Rows from block 4 of a small sound classifier, named by matrix and row number. Rows with one number belong to one neuron. Each number is 128 + 32 x the weight over its row's rms, rounded and kept within 0 to 255. All counts start at 0. Numbers have three digits each. After the name is the row's rms in percent of the matrix's.
After each neuron's rows are labels from the 100 clips, of 14976, where the neuron reaches its largest size: "loudest band" is the band of the loudest frequency at the time of the peak. Only what is clearly more common there than usual is listed. The data: synthesized solo parts of chorales (CocoChorales). In brackets: how many of the 100, against the usual share in percent.
# gate: MLP gate (model.blocks.4.mlp.gate.weight, 768x256), inputs 128-255
# fc1: MLP up (model.blocks.4.mlp.fc1.weight, 768x256), inputs 128-255
# fc2: MLP down (model.blocks.4.mlp.fc2.weight, 256x768, transposed), outputs 128-255

gate.252 092:152189095142090129153079107140108166122130077123130126171144121132133210132115143107075141070119119127115129073064135096099102092091111086133093108127111170104188057186115069115098131144131104133174047108108160088183121089089130178103050147151135082104128132125112110125122122162148088132132101106071098153171129055104143132108079123171153155078159133103144117111187164117065123152113
fc1.252 095:047147131089182129139091180099121110132170154134145166122087209153125132083147157149081129127146090152192095152124132121131143128115136081096175129115106148143120153142186173100204179099146140115148103132125165066122095149126072100171096116110128161124119165170203131105117081109121137110168116133151155093129129090133173129161135144099084088175117137153166067125088098136195107123097
fc2.252 086:139121070129168089166105127113135116120154124078084160160136102165128055142156105130095097071110142125106117138097067128137138156110082160085097133136150152168140095154133104145087092069116213138109203151147055108156096100125153177102154159183112076064151145138142066122193167160137150142084128145151116133155145173157180134134105134113169180147120162172187141080181111099096111071156
loudest band: 250 to 500 Hz (85 vs 39.9)

gate.539 080:154145163145135116096133131142138182149099117145093132143108169134082143145125140077149097136142106102144170150116102094096184164151130115121132074102118130122215112126105082150098154145051091121146110094081129166150098104146140157126192185162072079095059165114129063114098168148176166145182136144176121107170097155153145134090081145087183161120151103145170137121160129133122137114173
fc1.539 080:091139144101139103131114152135110050161142144148131059180138107154156145134118121102124126072175131159146119097130141134113139152122130193202149107123181171093114168107101168111145137155143129119118099141123143132113080146145097150131174151120102091122143115119196138120109142123176182068131103127112127125168133134021160103145110139176111159169113085149098156160091150118141093152091
fc2.539 070:091145107117149111173091091151130137127160092116125155113117200087081077141126091084106106172089155153128102169160124121125110150105141161174129118118119163089130079129119110121146163102152118104114110087170092135136131128119174122108102137143117127155067100095116063100122079095142099123128128201127158111114069151082078108095153196091125175137137118124111094120164110124069048109137
loudest band: 250 to 500 Hz (72 vs 39.9)

gate.519 095:176109143136172117158142191098143071122069167111085158126153149154113106149104094111117149135095171095116121103088097157153205186139108121169154126151151136147076137120100121080082132084070086133083129102149152139130123172059058123090163106097080072118116156153115079131123076071140126145135108147111129116153194116097115105108150137129062098128102151134049121190141110159132088131107
fc1.519 094:180146126093099099148168095113132133131063145145154122127104111060166142127135152152125151158099121100128143121143141123142118118138127189048145165101133147163136085114067131109122108143133113100152071087176092093056155146105123160161091124111108106135114091132108131129064102115113110138151131127177166125082141080191130101109177124119141139143123083197150169126079091094129148162166
fc2.519 083:108121133096124169216141164081152170121110087077063150154139078125166054155134080116122141127182145134081175166128154122096080140135136131154126152126085101102147074136103037113099157055168138105098169168163146137152085168118079127051163109167108109082091156119089052094146113108120161164132124137162125151118124151095150132098115135155082101134146106128108154121164124134141085115125
loudest band: 250 to 500 Hz (70 vs 39.9)

gate.266 101:141146166105097107147097179107100186099102122105097134156163122130128097137100058138045123081163066119161132110110165078093150108088082142161132121160150108166138175112136116101085133103077186130127083082101133136138162136095053124123092147082114073152117137153133139128115156139118159112084105147107160107160137085107104128088077105102108083132117124104113112175133118158091094131098
fc1.266 110:143149102109161099118168189135163131181139118192141076165128071129231115126118169123133160108155123125115109109098181155084150143128114127152159165131147110117132109106035157149142154111163141138149128089110176084148125142169107107136133090100148114180204106090174183114116212192132144118090078123117146109147176137139158119131109107134150125180123070168166199175132160162189162136120
fc2.266 104:084128164119058097191126155070206137087121122115104130162103116113116141166146126089159099130157166077112156163096086127130132221191126129141142180132139116144139148095111092100080173137116149126187166138108112136122161108118095156062181169215153114122161172185123156125117111160176151106135145120184124201117093200125123088093148140178098114121159054109158171120135157143081165112183
loudest band: 500 to 1000 Hz (65 vs 22.4)

gate.323 108:109144122086101174126125135122129169087107150174123063120097127135158079155125143135114162088162165141095167122110125103122101163017115141159157124169152137060077147103133138063145137114112098137120160037170164160138069177147091062163103111094172131175142084134136153122087153130116090129112080166150150120130118104104169118077162082126038053102176128074146084159166164209084112146088
fc1.323 112:066179155129122125174152098143118121035151153134095080130155168154125114094141159163052125122112115145108135172171145129080117095147180127159115121144146115145117089138147058108100144069096095054146098144116103113155121154122127120044110122201082119127124131077106106140182163135100159098077173167136133144147078190170133087152086097131075152089125172103041135130161164117170136119087
fc2.323 115:180100106109170088093095075139172139114155151134163153134144129124144133130136138107145114146168152082166092178106128182093092100144134083104130095070168171141138111114105105086083106119094127128145121154176094143188134137121113210169048170093155162079109146139129113141081080072055162149118096144099120171152159071155153124153163125138119118116126094134108105076144127137103140159148
loudest band: 250 to 500 Hz (71 vs 39.9)

gate.619 083:130106165117183180109099103138101148144141141135125142127172157150130097162186096112102107079162088125143132127200092124112138095095111124146190086116085182145146140118144124085113186116062114134170111112138118181126099115211084149128099157095117128112133133126122120135105171184085133100080097139161129076156084100093128133112056124148093137126153143117135125099135086184078131087032
fc1.619 071:094103128137163109159139172073153139096155157152137081094146099098134046186117111116108107170188087120150183135146117116064100152106164101077108127089152131099098174101152110110064146061126132103155172125144094140122140094124086067143125064163139106080083088163125096161113122127133128120139131174182127150121072151152097130078132136104055142163115074104136133123101125105182137052127
fc2.619 065:142104178114133147140148124090136100114136131111173111135135101149103076129034138141134133139124116142148151103131082184034133065099169153150133062152165139159090101112174127136114093078117149080156119107077168142141132170124129155081082083123138192139125108113151136141105111118200120075133130151106101113129114166172119048119153106176147133087149184090117139140083160123139095147131
loudest band: 500 to 1000 Hz (51 vs 22.4); 1000 to 2000 Hz (31 vs 11)

gate.265 099:141099114119139084141133119150161146201136180094131075148161114114099101133154085112118130106102151145088116119125074207184157171140150070176164099095155090154140128095165086124132140146102131109121193105077116144173126089104164105123163084120145130106117133145109118141145153145094069177129092172119150145098106132119129100132066176138130101076107145087071127193177177208136074081095
fc1.265 097:122160128127146163101101057124107116165153148136149143069134166145090147120127108160118100120029119153114115125156141186155096160158141077145151145132121117147102123137145089109144087158109124157182112079103096151119132096129114153165124104114171164127138145101139115108208159146127093149117117153093187108109156146154148095154105179068096118144135191088110199159107142164151113085120
fc2.265 094:108128122177134130181151172099144113147054146083109203147092101115126174139142135105181104157137097084100132158103136124138204108135184162068140135114130115103128125170126148190129124134118109176121117138124092183101128151099144139105166107165117135182138168162111139196166082127091164171144172123196109200155099134170168136068098140134130143097106093180190122120129107125107133127156
loudest band: 250 to 500 Hz (85 vs 39.9)

gate.681 099:122171185120099119157158181118141152111108134117088098180143176122151171165095128080144104160163098072127136098086119102168180167158117192168155134147146161091125152138094141175102156153107133197147159109124197131175148157103118128178162140147070111116097168159074110168142128158132188165152084147153160145173145160135129158069099114125166107143186082153145129125152167168078163148095
fc1.681 102:153186054100057114109117176074144140130119103111175115117151112095124142066102152172079106113157127149119114105146128121096095126159158130128132097083118164159148119180098109098040124091124172093164112136147118089136167152109048153146083158179148104143139177184132154089120070173122203084106111116177141182122090190145130124109123127114128145164078098140138136125085121117165216155130
fc2.681 099:144080143134146120142129179153164106147089169155160164128122112093135191165179163137189134123160124128162153162109156150136133129166183080131177090158122138060141076085124145118190148157162102165164154175099140208139088116104120108107148090117076179190179127135111124076104088108087097158108136126127093149101180131122153167130105144186162133102099060138096133095144146140083132127171
loudest band: 250 to 500 Hz (68 vs 39.9)

gate.710 092:086146164095150107132105089119127113214093139160097147136139130135115129085123137129097179100167098126123107150117154140058206159133159095081173127090136151163174114115155147110099103108111101110153116106106106195138087102168087138117131169168139144179108215163178093150169139160078164094130107220129104108170142112077146106079104129075095152111139133130082140174129097172127148118111
fc1.710 094:115173183093116140119099067136115192146126182094128130126152161131113140124116095145111132105207133113102169199145131119106161116128160101130101095129133108159141186113142137119054126135164075127146046166113157093096120121145134111096111148148062107148121111152129097112102153158135140177158144177151086166146113127095082120104105088128108120127127193085107117135110159104143088163167
fc2.710 085:099152091145179152119115103160131130122154090077067166158106187189092139106108029050161100107123129103180111131142085094142162138089083178083112068103100156185173113152173181123104091109114152171131080106164038107126095145133150167100148125140115141075114118090130093149142194091130163135110134061123059077139120144129156151113126124101165135181111142188136119098106099122080077080093
loudest band: 500 to 1000 Hz (55 vs 22.4); 1000 to 2000 Hz (27 vs 11)

gate.591 099:080161116036114115170110124157099132084143139135082109169070128161089184053111171098098170097106143120116128131107146062105141076110217217094110118105173108074140158132128122169062126152129089091094080082167112113109116150132133171089122117109063093108121181115097126115132141107141199105132150123197136163148179140154145113088099128179122138129130216146124114128110144111128176170121
fc1.591 111:136128107128155090173107114164113095174115163106144174135079108110139178166121148122165147110136164146152157119087120127129142137128149137113127108115155110110164133137131139139148112131203097141110120180173088127111113106146207088128171118182079109145151132121058131129115093115175113145129127131156094130092134155131090104150114132164220169134080163194099112070142129088162176138152
fc2.591 116:122154202132081159151159141109118155112100104129087071124097128110118133161113162108114147121125083104089140127152137102172123126150147154168144145131124060093119161180136097152171148163145137100103133107054194151074112141141086059108132086104182128164114101126155191081152138141148086141120137113165166127083052180149124164057140167119084102116159145089142170194150133122148120100126
loudest band: 250 to 500 Hz (78 vs 39.9)

gate.680 101:101151172129140127135140136148118075088164092151112098105120189126117100110069187085132112125112134139102127055128106068090146147095180117137143109135186084138099101096079070137123112085131155077123081120133161123094154074096135161127050104124068111107088061094088126113119140100132117129093132125123130168154174143083104199070114066142089161122135179092076123100119158160093089154033
fc1.680 109:112086113100085139096143098162110160156147172092085123143141092164150125106114081157131099160149140137130115166135144141150089134113116138097150100083120130180155124145153123101133173108131066164066124140076112175121141243145088079154139164124172142145135130117154152111092075116136118119153113119170116067086058061148164043143161129103126047171151116162125109174104125111125099125159
fc2.680 107:167096072079145173142098095050143145072118115127164115094132150095092118141172133128157113063134115087184090103190132118125144135163097118105111139137156203100120135118127134138070148116096083115147190132158068099159119053114142128101132136101076092078092138172092105084152103105070157158075122118114144086156146144072098116142163168124109117167107066115110115151131131091111114109158
loudest band: 250 to 500 Hz (92 vs 39.9)

gate.106 094:079123154139120076137166113167078152180148137126089135171146120145140088103141147116058079146114111125087072119103093122032085028107115117136141179172142123148122122085108099109074104114096149094133122101119136132127158090128109174124085129135074105082090071091109099113137199166129122117105136112125149098097155127122124169091089104121088150077185123114091178101126108133117069157088
fc1.106 094:108130139147142151129122122138100138114100115158114072117161114162146082062133185150140090140083144146105119084115154133125054140104186120163169110116142148108118041152180115135166184092154123136058135116099161156132067148135145134084136162178186131126155100189127165181111149169135135081120135118162070203159118113176173165075146107132103131109153115091186151086176130152096183188112
fc2.106 093:128120126056147172139209112127108163167182169125119127128155092088151094169159133114095086177168132153129133144150149122154097121099150190206157143191090120113139085146084093186093131151109131068117142142176162211144138167160114152163114125114111125152145153098154165097119138151195141099182150145146118101116095210118177138141107126148120140150133125137107166131173130150116172123158
loudest band: 250 to 500 Hz (93 vs 39.9)

gate.499 102:127167082180135089125063112130167138128136110087141153098144185120169111111135041086120162134108123127100154200146094117156154156095090112094075104158111108203098123145127154124150121099143149112153074156153113066106095157082160134129136135160097104123105130117136114117146133131144060065152157178071104158161146168129102075164160105153138149066040231083145083083131104146107128151150
fc1.499 115:147171126132151120113120120142147107138127145116150174122142170100122121075123085120137086172142108156154093108144119122114168122134171112117120111101148094186110126133098128155132119151133151129128069131144141078061177145086158195162128142152131192147065126120087142085111094168110087129156137133153099136147142122171040092114119097146162133139124174158113176118061059172161157146087
fc2.499 111:071140114147132122134169171135144204105108098123103100127153086122148102091187161138107089114137135120079106147140107127155097155071183123136170123152071125157124085112135076168160183153099118046122171135170157107153153123174116135112146138106178083113120120119149179138113144160144117113076125202160086133126116208158131125173072101120119132159093143106156168115211104145104152105127
loudest band: 500 to 1000 Hz (69 vs 22.4)

gate.672 121:184119103143068141105176137114094119115079083129160137102167168129154158136183180111224114103144091120148099168147078123119208155193098168092140118105139109162106133149098098143093103158107167117160140181151093112111141121071133187176164073104119047114146142144168103148107101107129183148163178072125063145139113119128146129152156119134133122187107099162164132144089123116109173171143
fc1.672 124:082133149081129158128125085138151137139139123162143185096149126116168141071166134126112142114074091115141103158108108167064085152116150109083161139194101159105092153088170132138136096133130049075204109125175126126153107151118146122108075093122152166113179097098179122176084141095130117134133122141138120124124120140127166058148115083147079095111082163116100138151130172132131158129128
fc2.672 136:071123197169056097099141133155153190107161177140101077138124186162139141146110152149100119102162117118061123144156116055132091144106105075125097104107199091147115119123136143100147122127120134095154115150067154072117115106168141094137091117122159121154086047124124164099098151176141081069110123172143132145062090138126065131138113097127089095142213179062089138131081158154096082117122
loudest band: 500 to 1000 Hz (61 vs 22.4)

gate.468 097:142116141160124102106148153152147056138129197119141116110114133131138155123151064114075137106176083133139094140096131150127119025119070127093137116098103125199120138115101178106103107143128156098155123140126142136096156087078130165125176154194105102154184147155126093137149122165063188056121115151149179129140053099139092133096089139130108146128050131114157077129123084121174175122088
fc1.468 110:134154148132098071111163204106103149112135119147144038164128124133188144198097166173109124104129118130036155096115169133134140096119141159116074121108128045064124125072125170171081119110127134096179165147079124121133141113094123086176122083091122091108126119102118152138105125119146118203107092092099140156117156129115161130137078084153109146123130119123128088147211171093129141138106
fc2.468 102:141089148151124178157059119051120115061104122180110143144114131192094170126105130119090114154103153089198079068130128122141167141187082105132090190089172177121113131133174159143134124126120120164111098118106105084166101092144143092119118174185128119086139165169099105112133098100104147191159164055137178088115115074130103116124200146129113103118144100120167172165095158094097124136170
loudest band: 500 to 1000 Hz (59 vs 22.4)

gate.722 108:047107175151116186030153139110061127113131102155087128064071156155103134124090123111141110138091068177116123169147139131193178151133082162110163088159092102102199087144105157172164101200150095162090147091123136126132066128115103145120140060117134117135142127087164113128132147079095102141159146144092122084115125169090164170128146088134087126144169127159136098185136084195168150080145
fc1.722 117:074110090071143094112145110127184132118111146134089083112124165140140103093154158115109079175109122139104108089148093112151147135070108131150160080098094148107124116113156128162125085152106040154096202074094145106116123094160164105156138162165098091079128089168105107130105140132130106204153150187148130156107114083088183155037117108125167113059134137118126084169137122148127104110204
fc2.722 120:129130105153149162133067131084115105079076084145106113104114141112110151074100083094167165064119071096156137101121110112105165085158117175074124190091112174145121143123188167096156170114100131161137117107128154085074153183103181087107165136127109165124140172152127131164152106075080167136120103093136175074177102123167098081183115155103088148084070140147151054130062079070195126139116
loudest band: 500 to 1000 Hz (55 vs 22.4)

gate.599 098:164135096120098089130126177122148119155118115158181107069150121073150129138139141115098162117108099098120071119060138147080153098139084088066123153087072094139155074121118134104133127144141125114142136123116136146173116120070061120125129080155107069150166165175099174142161101119098122160149116132079152123124135115139104107159141156137113132092052092138173064161142123176189211087137
fc1.599 098:130135116103177065107121059155095126096074132100133118110159158181082113080150133163132183089164159163087115125134116156158154098153178155179129140127158128097075135147143056082167171131122150170094122074140131173118165148109105149135179169054153112106129189140110106230089085115135150115111103155132112118169111128076126086116116129101102098127083133113100078132185144130106111184074
fc2.599 102:153164188176057129169150188070095108111091094121200114140148082092141151067100161146127153109097113136087091121098145152103137113152153116082149175120065083145067117114161135144098123146121106090138088130066134105106111111079119125112118080164145122120178155127122145018143133110161156145156135101108168112134131149170147139132137156166126078129073139137159072192106119109139177144148
loudest band: 500 to 1000 Hz (61 vs 22.4); 1000 to 2000 Hz (33 vs 11)

gate.316 089:148104224086100169085122149164129108161111171091113083154134083087090157130124126080151132107122113133150172093115092128125089102108124150156143147107152164130162147097127143067103195181078078115112094103075138188179148123167158084146141166063121165098160129059103128137114189105124168095113082152138109052146150093087108150086064120115138152056146141138114166104102132149082103150088
fc1.316 092:216180089148154120086160135153108149191173159141142090147109115144130099111135132146152128118180108127092120145149134135162152101110094132157206160134195132100098136108129118105145187125126134188094176148168143149130094161164160127151136119084132118091161138114181129113123133091109134124093099216105111126130173173096173147144109100091105085134081116126101168089175160204135159168146
fc2.316 077:156076153159047172147149177128191113114155172146087104144086092107145134173131135085125098101162143068105153172084079074130106143145100177124100145157124166169099151082097124151102096126083121108157158161119134097156114108178164100160126138194097093086136105158059132124145186164156149174157149112187167143101122141161153172087142143123110183127182091122161098120130161097110178108160
loudest band: 500 to 1000 Hz (45 vs 22.4)

gate.194 086:158126131170127118093163139064138127133093098158159072124173083106103194101162093128106100157108150131091169136109114177164050142109091110090159098132075112185137033137104097061157148179145121120165178134098155142131079091118093134134113124205138161137157131122100135134150142201134181105142125124152134153085140139189161128129152161101161118079096105131152140070123109159133189122170
fc1.194 091:100192131119124104144119127083126164118080132168127185117073165162136159101155171140155150118108087171112138134144124063164217142143156194093104095141172076099083167135153171189100070133140136107122096120157095108090114131116184139167158092074073099159144105108164138130156127108129108142120129158098090184158211127106145122138123136083112202144104159176144083167131152118157129104154
fc2.194 089:161112134104104159138130115102092094086115121122189187123153071133113098104125132134104175091100102143180088140132145171047118142171118100067142143156115137134140179078158112113054121105120108103176135170154093140124111123117114133081123097181113107079207172097169090086150142131177152102127149054099131073103110098112159107134149102125160145156098110153089085154058141080175153090114
loudest band: 250 to 500 Hz (70 vs 39.9)

gate.54 120:073190084071088122159115136166122165111116103073156130095128155101154110110166121101082155070169087153107111154128088097099177114114166138125098167160098125129146118203113115155111137127101106095077113095173100108135176101107140145123162146151114080130097171144081125127111130151110143130127142220135112168207086169073101071143130119146107157111076143149093088156119121177139158115144
fc1.54 127:061132117127187085159090106192170140153129109139145168094160130106143093084151109151082117147167121152139111144164132132049063075090096071134119187142127059152142149130122096127181164065114160082164068154118124143103115106133116102143061119146133176144106050098136176113145146148113096135093179120120148122105088102144099138163092076128128124090120153082083163087083159116172081127120
fc2.54 140:132149124146119134089125069184089157098178152097129082198162111151122085108124078091097131099119186150157129139118108108153100137077104148120081116151122136194122157107180156106096093125132211066123094109147103078131150141139115197167093167141194109088169092091158180103111202137156087057148083149125081125141168167155089085125145069127117186129141190116171124101103090120114132155093
loudest band: 500 to 1000 Hz (88 vs 22.4)

gate.702 125:095090098174128131155100072159156139080112090159150141112151179170117156143207132036165147079114127117157148159121055135146163136154083181104153136146098161176101140121122099072138149138100150115131156142170103130137056128112144155074187138146111088093147131130153092135129134086112162086100137120121082138151132175095166084140175111198130139107051148065129086128159136124073162120149
fc1.702 130:096085158049102181107145145109149088133164141151086168050165144096092115048141132088185100165137114067217112176156078154119119160197155109097176158088123129153152159100190138166121146149104088097151152153134164099093096154163094135126111117165155162138118120138118114134102136075118158138153154145217164085144058147141103129123121150123090078164135109145070103161059114115173115081113
fc2.702 136:124127118091087123145146119113187147103117124129114144119106144172166128181137174153116065107194119076076116169100106096092111168162112125135110116111200128147120123122033090116092056107080128112176175163107104096190157103122163193082105151150091078088128097117158092164114101206163151094082166114192126160114083093142164107123105111133151148150151092073128155103123129150098147127140
loudest band: 500 to 1000 Hz (80 vs 22.4)

gate.665 088:142104166097163115102136149100056101187145128089110121183159118068101170197094054111124144125107129119103099115175089191180141154133098117128134118063096111140124098130149136105113145133095165121139099062096066147122093097091111110158156124087137122148061158138084156111130142132135086144130082102099173087120162106147101140092135154115109144097158157124131152150153091173067123067103
fc1.665 088:116116116103136122127107138185123150078101131175090104118117127099079164127091108102143087123134107109155143110085130049126125099136114176120165127072116118102155148093085171110134138128099099142080106113167142126084126154159145126151077101111169103153103074094051104133086148105119095087066113082174119048113077040143087180078120116106103125192191052147145075119098102114103066138095
fc2.665 084:144184152166068160144084111093062095157128076155097158128142105115133168046072100176083123118051110172135129032131149102116121109108093147152136182158157157102055148101154160118123119130134101111098124145152096115139129097128103129137103143100129109096127114108118121076165143105122128112116155161084197060143167067106132151133167110091152110147141143132067134167091134114122147166119
loudest band: 500 to 1000 Hz (58 vs 22.4); 1000 to 2000 Hz (31 vs 11)

gate.338 084:170119155165086120144123158141145135114167144085110157123132190147126141222099139142151147060159130124141161113109106137102116165175154107096128092196187097128173122149090189179115107148086066126074090128087112124111098118166091115090111124116087129137122146115137155087145080115108203143104127161121154092114123149148108160151102180153120130121138173125147067177059128128111117049148
fc1.338 079:148098146153160188115207067128146096103070168117133135101165131133120114096142122086080071161114124134141101113221122150144104164129112142109089101087089180169116131133170072127094118128149148174152161146152153157063142140110162168133123126116095158127129100176086119129094126174105149165159088129090099158043125052143154158084138091104112121146181166134114136124082110201124161173113
fc2.338 070:130131090146194126100132199184120111153119169141127179157125101160132119125121107179145198058166112115098177141089076129158145149126111116138150121114182118158129202117150162055139125127136117166132127173117159086170171165173140068109140134088145128185136155139157065148171128173107156073061148138130125140134117129123154107168087097108133143104132136111113114078153185098176119140113
loudest band: 250 to 500 Hz (82 vs 39.9)

gate.242 099:137105233132102112211115138124129081083123150116125177163151149119138121160131115096076131177127123168170139172128150128120193110205132105115168103127169101167117162152144079116047145172119089145171169140103111166093121079059068204083132059215084158152127161124096177122152135194095176117092178112176140096116111154178078115065139155142136146127145147135101138195092098144187136063056
fc1.242 099:173158120132067130084101099192110097149151172117173150116125119076092138051092119120110158102147118117159133105108153135097121125151149094138129125071196131068160163157111166138075159206167129156136043092127157148125145093119150144120088126112101126136164137150079151143143154110108123108145122088074151156147169090127076143122095102077168112091126099166089158135094174123169174163126
fc2.242 101:120108127125181080185142203066146150181115150095128118136128095124162129115164087140133116141143147103136089145168137157125189121123114072164151182160118126110109072093121066154138195071171121161138132153165116143154118154147127063102152118181087098157111136128103064114185090163146144148089135169113160127098099150110157185132091145129155128107074098147078128118190169101118073105151
loudest band: 250 to 500 Hz (92 vs 39.9)

gate.31 080:123109133148118188107111118137147154120139163120113138102136206123110081135129077097172192121131146055136126127108085127098144163127084094164129104147157139146186124136140133126151139119118132108128045117137136082133119158115113146131137167101118142126133156194149141095067174162124058124202138111096116134144117172134103130087114077117160134118119158081143130164115132157067143106126
fc1.31 068:168117149063113131090102165102103119112097145087109101101090146143106170145146144110077142118092152162144152092094101067107133125113080116075136125130116089082084091153130152164116073152168115110144122126096103131109111095076092132132120069116146062137100142136075201134084138093071133137122075133090165181086156061082158150136111106127096103153124133153079102203086139139125132113114
fc2.31 066:127144112130155127128059067125080118090147167159083059150113190121144081120105102107072111183094160138140108099128156144189144144112092118169094135105148136106125111120129180134123110149129175160125095102095131095133104106123154100142120172204134142127149045087101148087149129113121083113143068118144166150098155124093000144142206129083074115114088120101100128115123176154102069138093
loudest band: 250 to 500 Hz (73 vs 39.9)

gate.545 114:175094117163142125150149110207150127166132144134108170159144105124138138144100049151122173182111143096101112104139128172159106091130065096158110136142135101142134115173111116094172162107128163183134131154096108184097134160075205136132172157113062130103140157101118140081166115157107103171188163051071113134106169115134129115137105100147148095104164117145150146107122141106101114168113
fc1.545 114:141134123111090144076144090075124132101122128117155129151173110102120163131150100154138084115135093125156175230130144146105120150192149054106091073119139105138161162100159111081059059129103110133213120173121140118125106146153065133089069112201173126158116132123155091142154167152163109114121148131173127131137073164180087151143072125085133147119154101117092150086121125157164120104086
fc2.545 115:116137128151161087130160183100094104123086138204165107072108145100157158149164218196146176132145071157116160126113129163139093095143200141111158121129106088062089092134092110172172167176122093131142203148121159150099106183119088082121152036113098160177147176150144161169143051122079185167115124165148139141112107134172170138132105198122134131127113098135139110121152118109163178140144
loudest band: 250 to 500 Hz (73 vs 39.9)

gate.59 080:144130139142163152086160138130101077153162184162149124063151161159115118139114092130142110195115083137110094113190081163184093114130110143144190102203118034152098103165099109144175164110138098129141110084141176124091167135064096164126100098092115147181158121087171141072086142124113130106123151169067161121156123129100152146134127118097117126179084185127101089168077139226185150134142
fc1.59 073:090161142099140101142104112161136093083101113171098108147154150132131115094087174147115157164148157138142142095156112103148116151106132112173169117095146139127114046119141104070132165090127112141090136142114139153168148126145152093135143114146063131129112138157058157120091131156152042136139165133114118164150070142184170127048126097141206108147150157120138114089169134116063132177160
fc2.59 070:136060111108129104079160116127146102109140169090099101078125187095149173111143084070154110094130091170191148130173069115188132115160120183107126103133066178136164141114131140156094107163131100133092168115118102088141117136111150159111114120130063141158092139126103112141154159063088187116075128133142149083124193106085139197067157152106100131112168088103106056144093098108162088114120
loudest band: 250 to 500 Hz (79 vs 39.9)

gate.5 100:142079212152100152141106140158111105095132177070134123128061156110104200220102122129156113130177150108175156141067121088107103138094139152144086097153102089102130077150146171111098104134131139070130037104114156129125049121152162070150086118079140102195156120099120128119095091090116083157111092116160134147111129156123149143094122173161110085064167156128159077139141170079098089131104
fc1.5 111:151129134151139150136084154141133144103124113128119129097108115121109167093140114161131173121156152114157146190071125159145187112117137112115078139124154087134151125144165135161132163119134066094103143123148125096117092151152127074091152097091131090147167146169184128100169147087087108169094179139084138184133099184165117092215127103130163122115081163131194126146110144084203197093174
fc2.5 109:085104078072182103125071077130200186151115136108158120084110162089153060151219114153136089138165133117144123117134132146078177114127135148133108126072105156101135137106106101085098138073098135172142155106128101166119097158160137100184126127131129180124132111149178098152086077094108073168127094147138150127106064113104101116180115141107078130075117066121076191051146159121120148161144
loudest band: 250 to 500 Hz (95 vs 39.9)

gate.278 094:147090172107081140143201229142165137129084134093185114169214110107247096169137129126117120150129123072062121088111115093103095134091086127129125105133119128172064053108112183118052135108130107111116134155090119115173165127156100126163138158144062112135173121151119121133121176193156164104104125149153146158182154154150153135084099125129155126111175109104150102133150107154099160202162
fc1.278 099:129115163148075147117178159163100124135169151136091073197135113152167133162068115151175164104156131134128115154144145141134087137100117110086111131117156092201144097140097167089177130149113176112119068124127135088074146157100060133156090146126175087178146096133156146104109149139187143053155143145113159142166126124128116103153201121170105116213136116128176102165116105156180137183131
fc2.278 090:065135092085192091160094149069145132152080120106062148073079150112137165117165107103139105080105047086140099123139094103130153119168101132097103129104121133120132166116126119169156129156095117167146197097105115096085155114118157102100202116128086159079116152177146106181184103135113161186078117150134156121095100116116153132127077190078106145115100148116117126137090078118145142018122
loudest band: 250 to 500 Hz (88 vs 39.9)

gate.402 085:106180160142169145131114115176123229113106093077114196114104134097130134158152088116092124148105110140161181192125107105108121183166109125101134104185094142146203129159131145149121113091116129139161037134127134142143069098109088190121074141158139129167056131135091166092135111120085105112171177124141094120081105172117121142174092095090101123126126140156126140133070079136133099150191
fc1.402 088:173088142106068165109174133178140155134154132160126096151149118100123072117145086140110136134086174100146118105126104141124100096130159109145103104115143156151140126096091130123118152146114177155115129110127196122089172169139148139131129119121136188096108078090095108124112160150194110153107078096164144149165140137195077103169151141150128138148176105089126198088188135190153119153092
fc2.402 079:129072088165127094088167158098142140178091116174154077082119118121108184133155196132102122171114055144098097142176137153113120102141107131088140091059139130088152084137118106180175164209189131122140152126135083116092087118131125120145139048108128150153111069171141133208115160106109137138107101115111131151079128137158178151131107134117136131136144101078149146160189129110160143104175
loudest band: 500 to 1000 Hz (69 vs 22.4)

gate.529 092:134153172096082142130171150114128177112108130100084177174159148164128107138082150101085099159132158108107113139158121131109131124132151129141097105169200055132128112111159150158085106072086123085098031136071135122105139114106115214085107102094109107142074147102156134147160162115104160130109184126151126172141105196117140120101046089106129099098166159128062144172093106132058074106059
fc1.529 093:119126102142114093136114114148149096130115108110118121101087104119159100140157094119135103108079095152098135064121137128070042133046125112144139119134073205076168094161109109109106155147065114149153133082141079158186094107115170121128116128145089121093160111124097131138154176157138112140125094149115165139130127084109138190079106122157097224073093093132176101119192145096099153149125
fc2.529 095:117117123070117143173138075089156127152151121120169119182139062092120070121150165096081163189131157116116120143130184161079092113113176088189145159121084107102110105160147086129114143107162107073171132120140126179123136105132093129154073116150205139106103127122160190143033119141182121097157174169147104195105086180064143122070135137150125115105122102144072209155129130128097113135152
loudest band: 250 to 500 Hz (92 vs 39.9)

gate.612 076:110104153069136097145162162098158136165115151091100104171175100133175095194104098068081139078154155144150123113139144123097137105065086137087131141161123154132143109075146172136056120113078119106091090148119108154124141094152116124106133184087076139066074142148148185146117174114101131134128134153099096106130178124068109142070112087122102136096175106133148203178143123157085129105092
fc1.612 063:125119165148061114116136066181142094111122146142112112075100152149141100129120123139154169107150112113122134147107135136124076150118122085142159095191087153068130160142100181076107042159169064156118142132155124124146103158093083088095114175136103126095135114104067097136144164141144142123056109105141148167135072125121106157086176110146155127099151124178108074076121130176154148145116
fc2.612 054:161102119157208147176130134114140139183157162153171157131197171100114057090136166112067145093114086174144130084138097095063177099086136152093152116114082182141102102152141078143148118138093126153174078117142126135176148126115149090183132168128109144133100121146196154087165116087155085141071116074119131073098093129139069173132046135131118122115101158120132158128149143096062110134087
loudest band: 250 to 500 Hz (77 vs 39.9)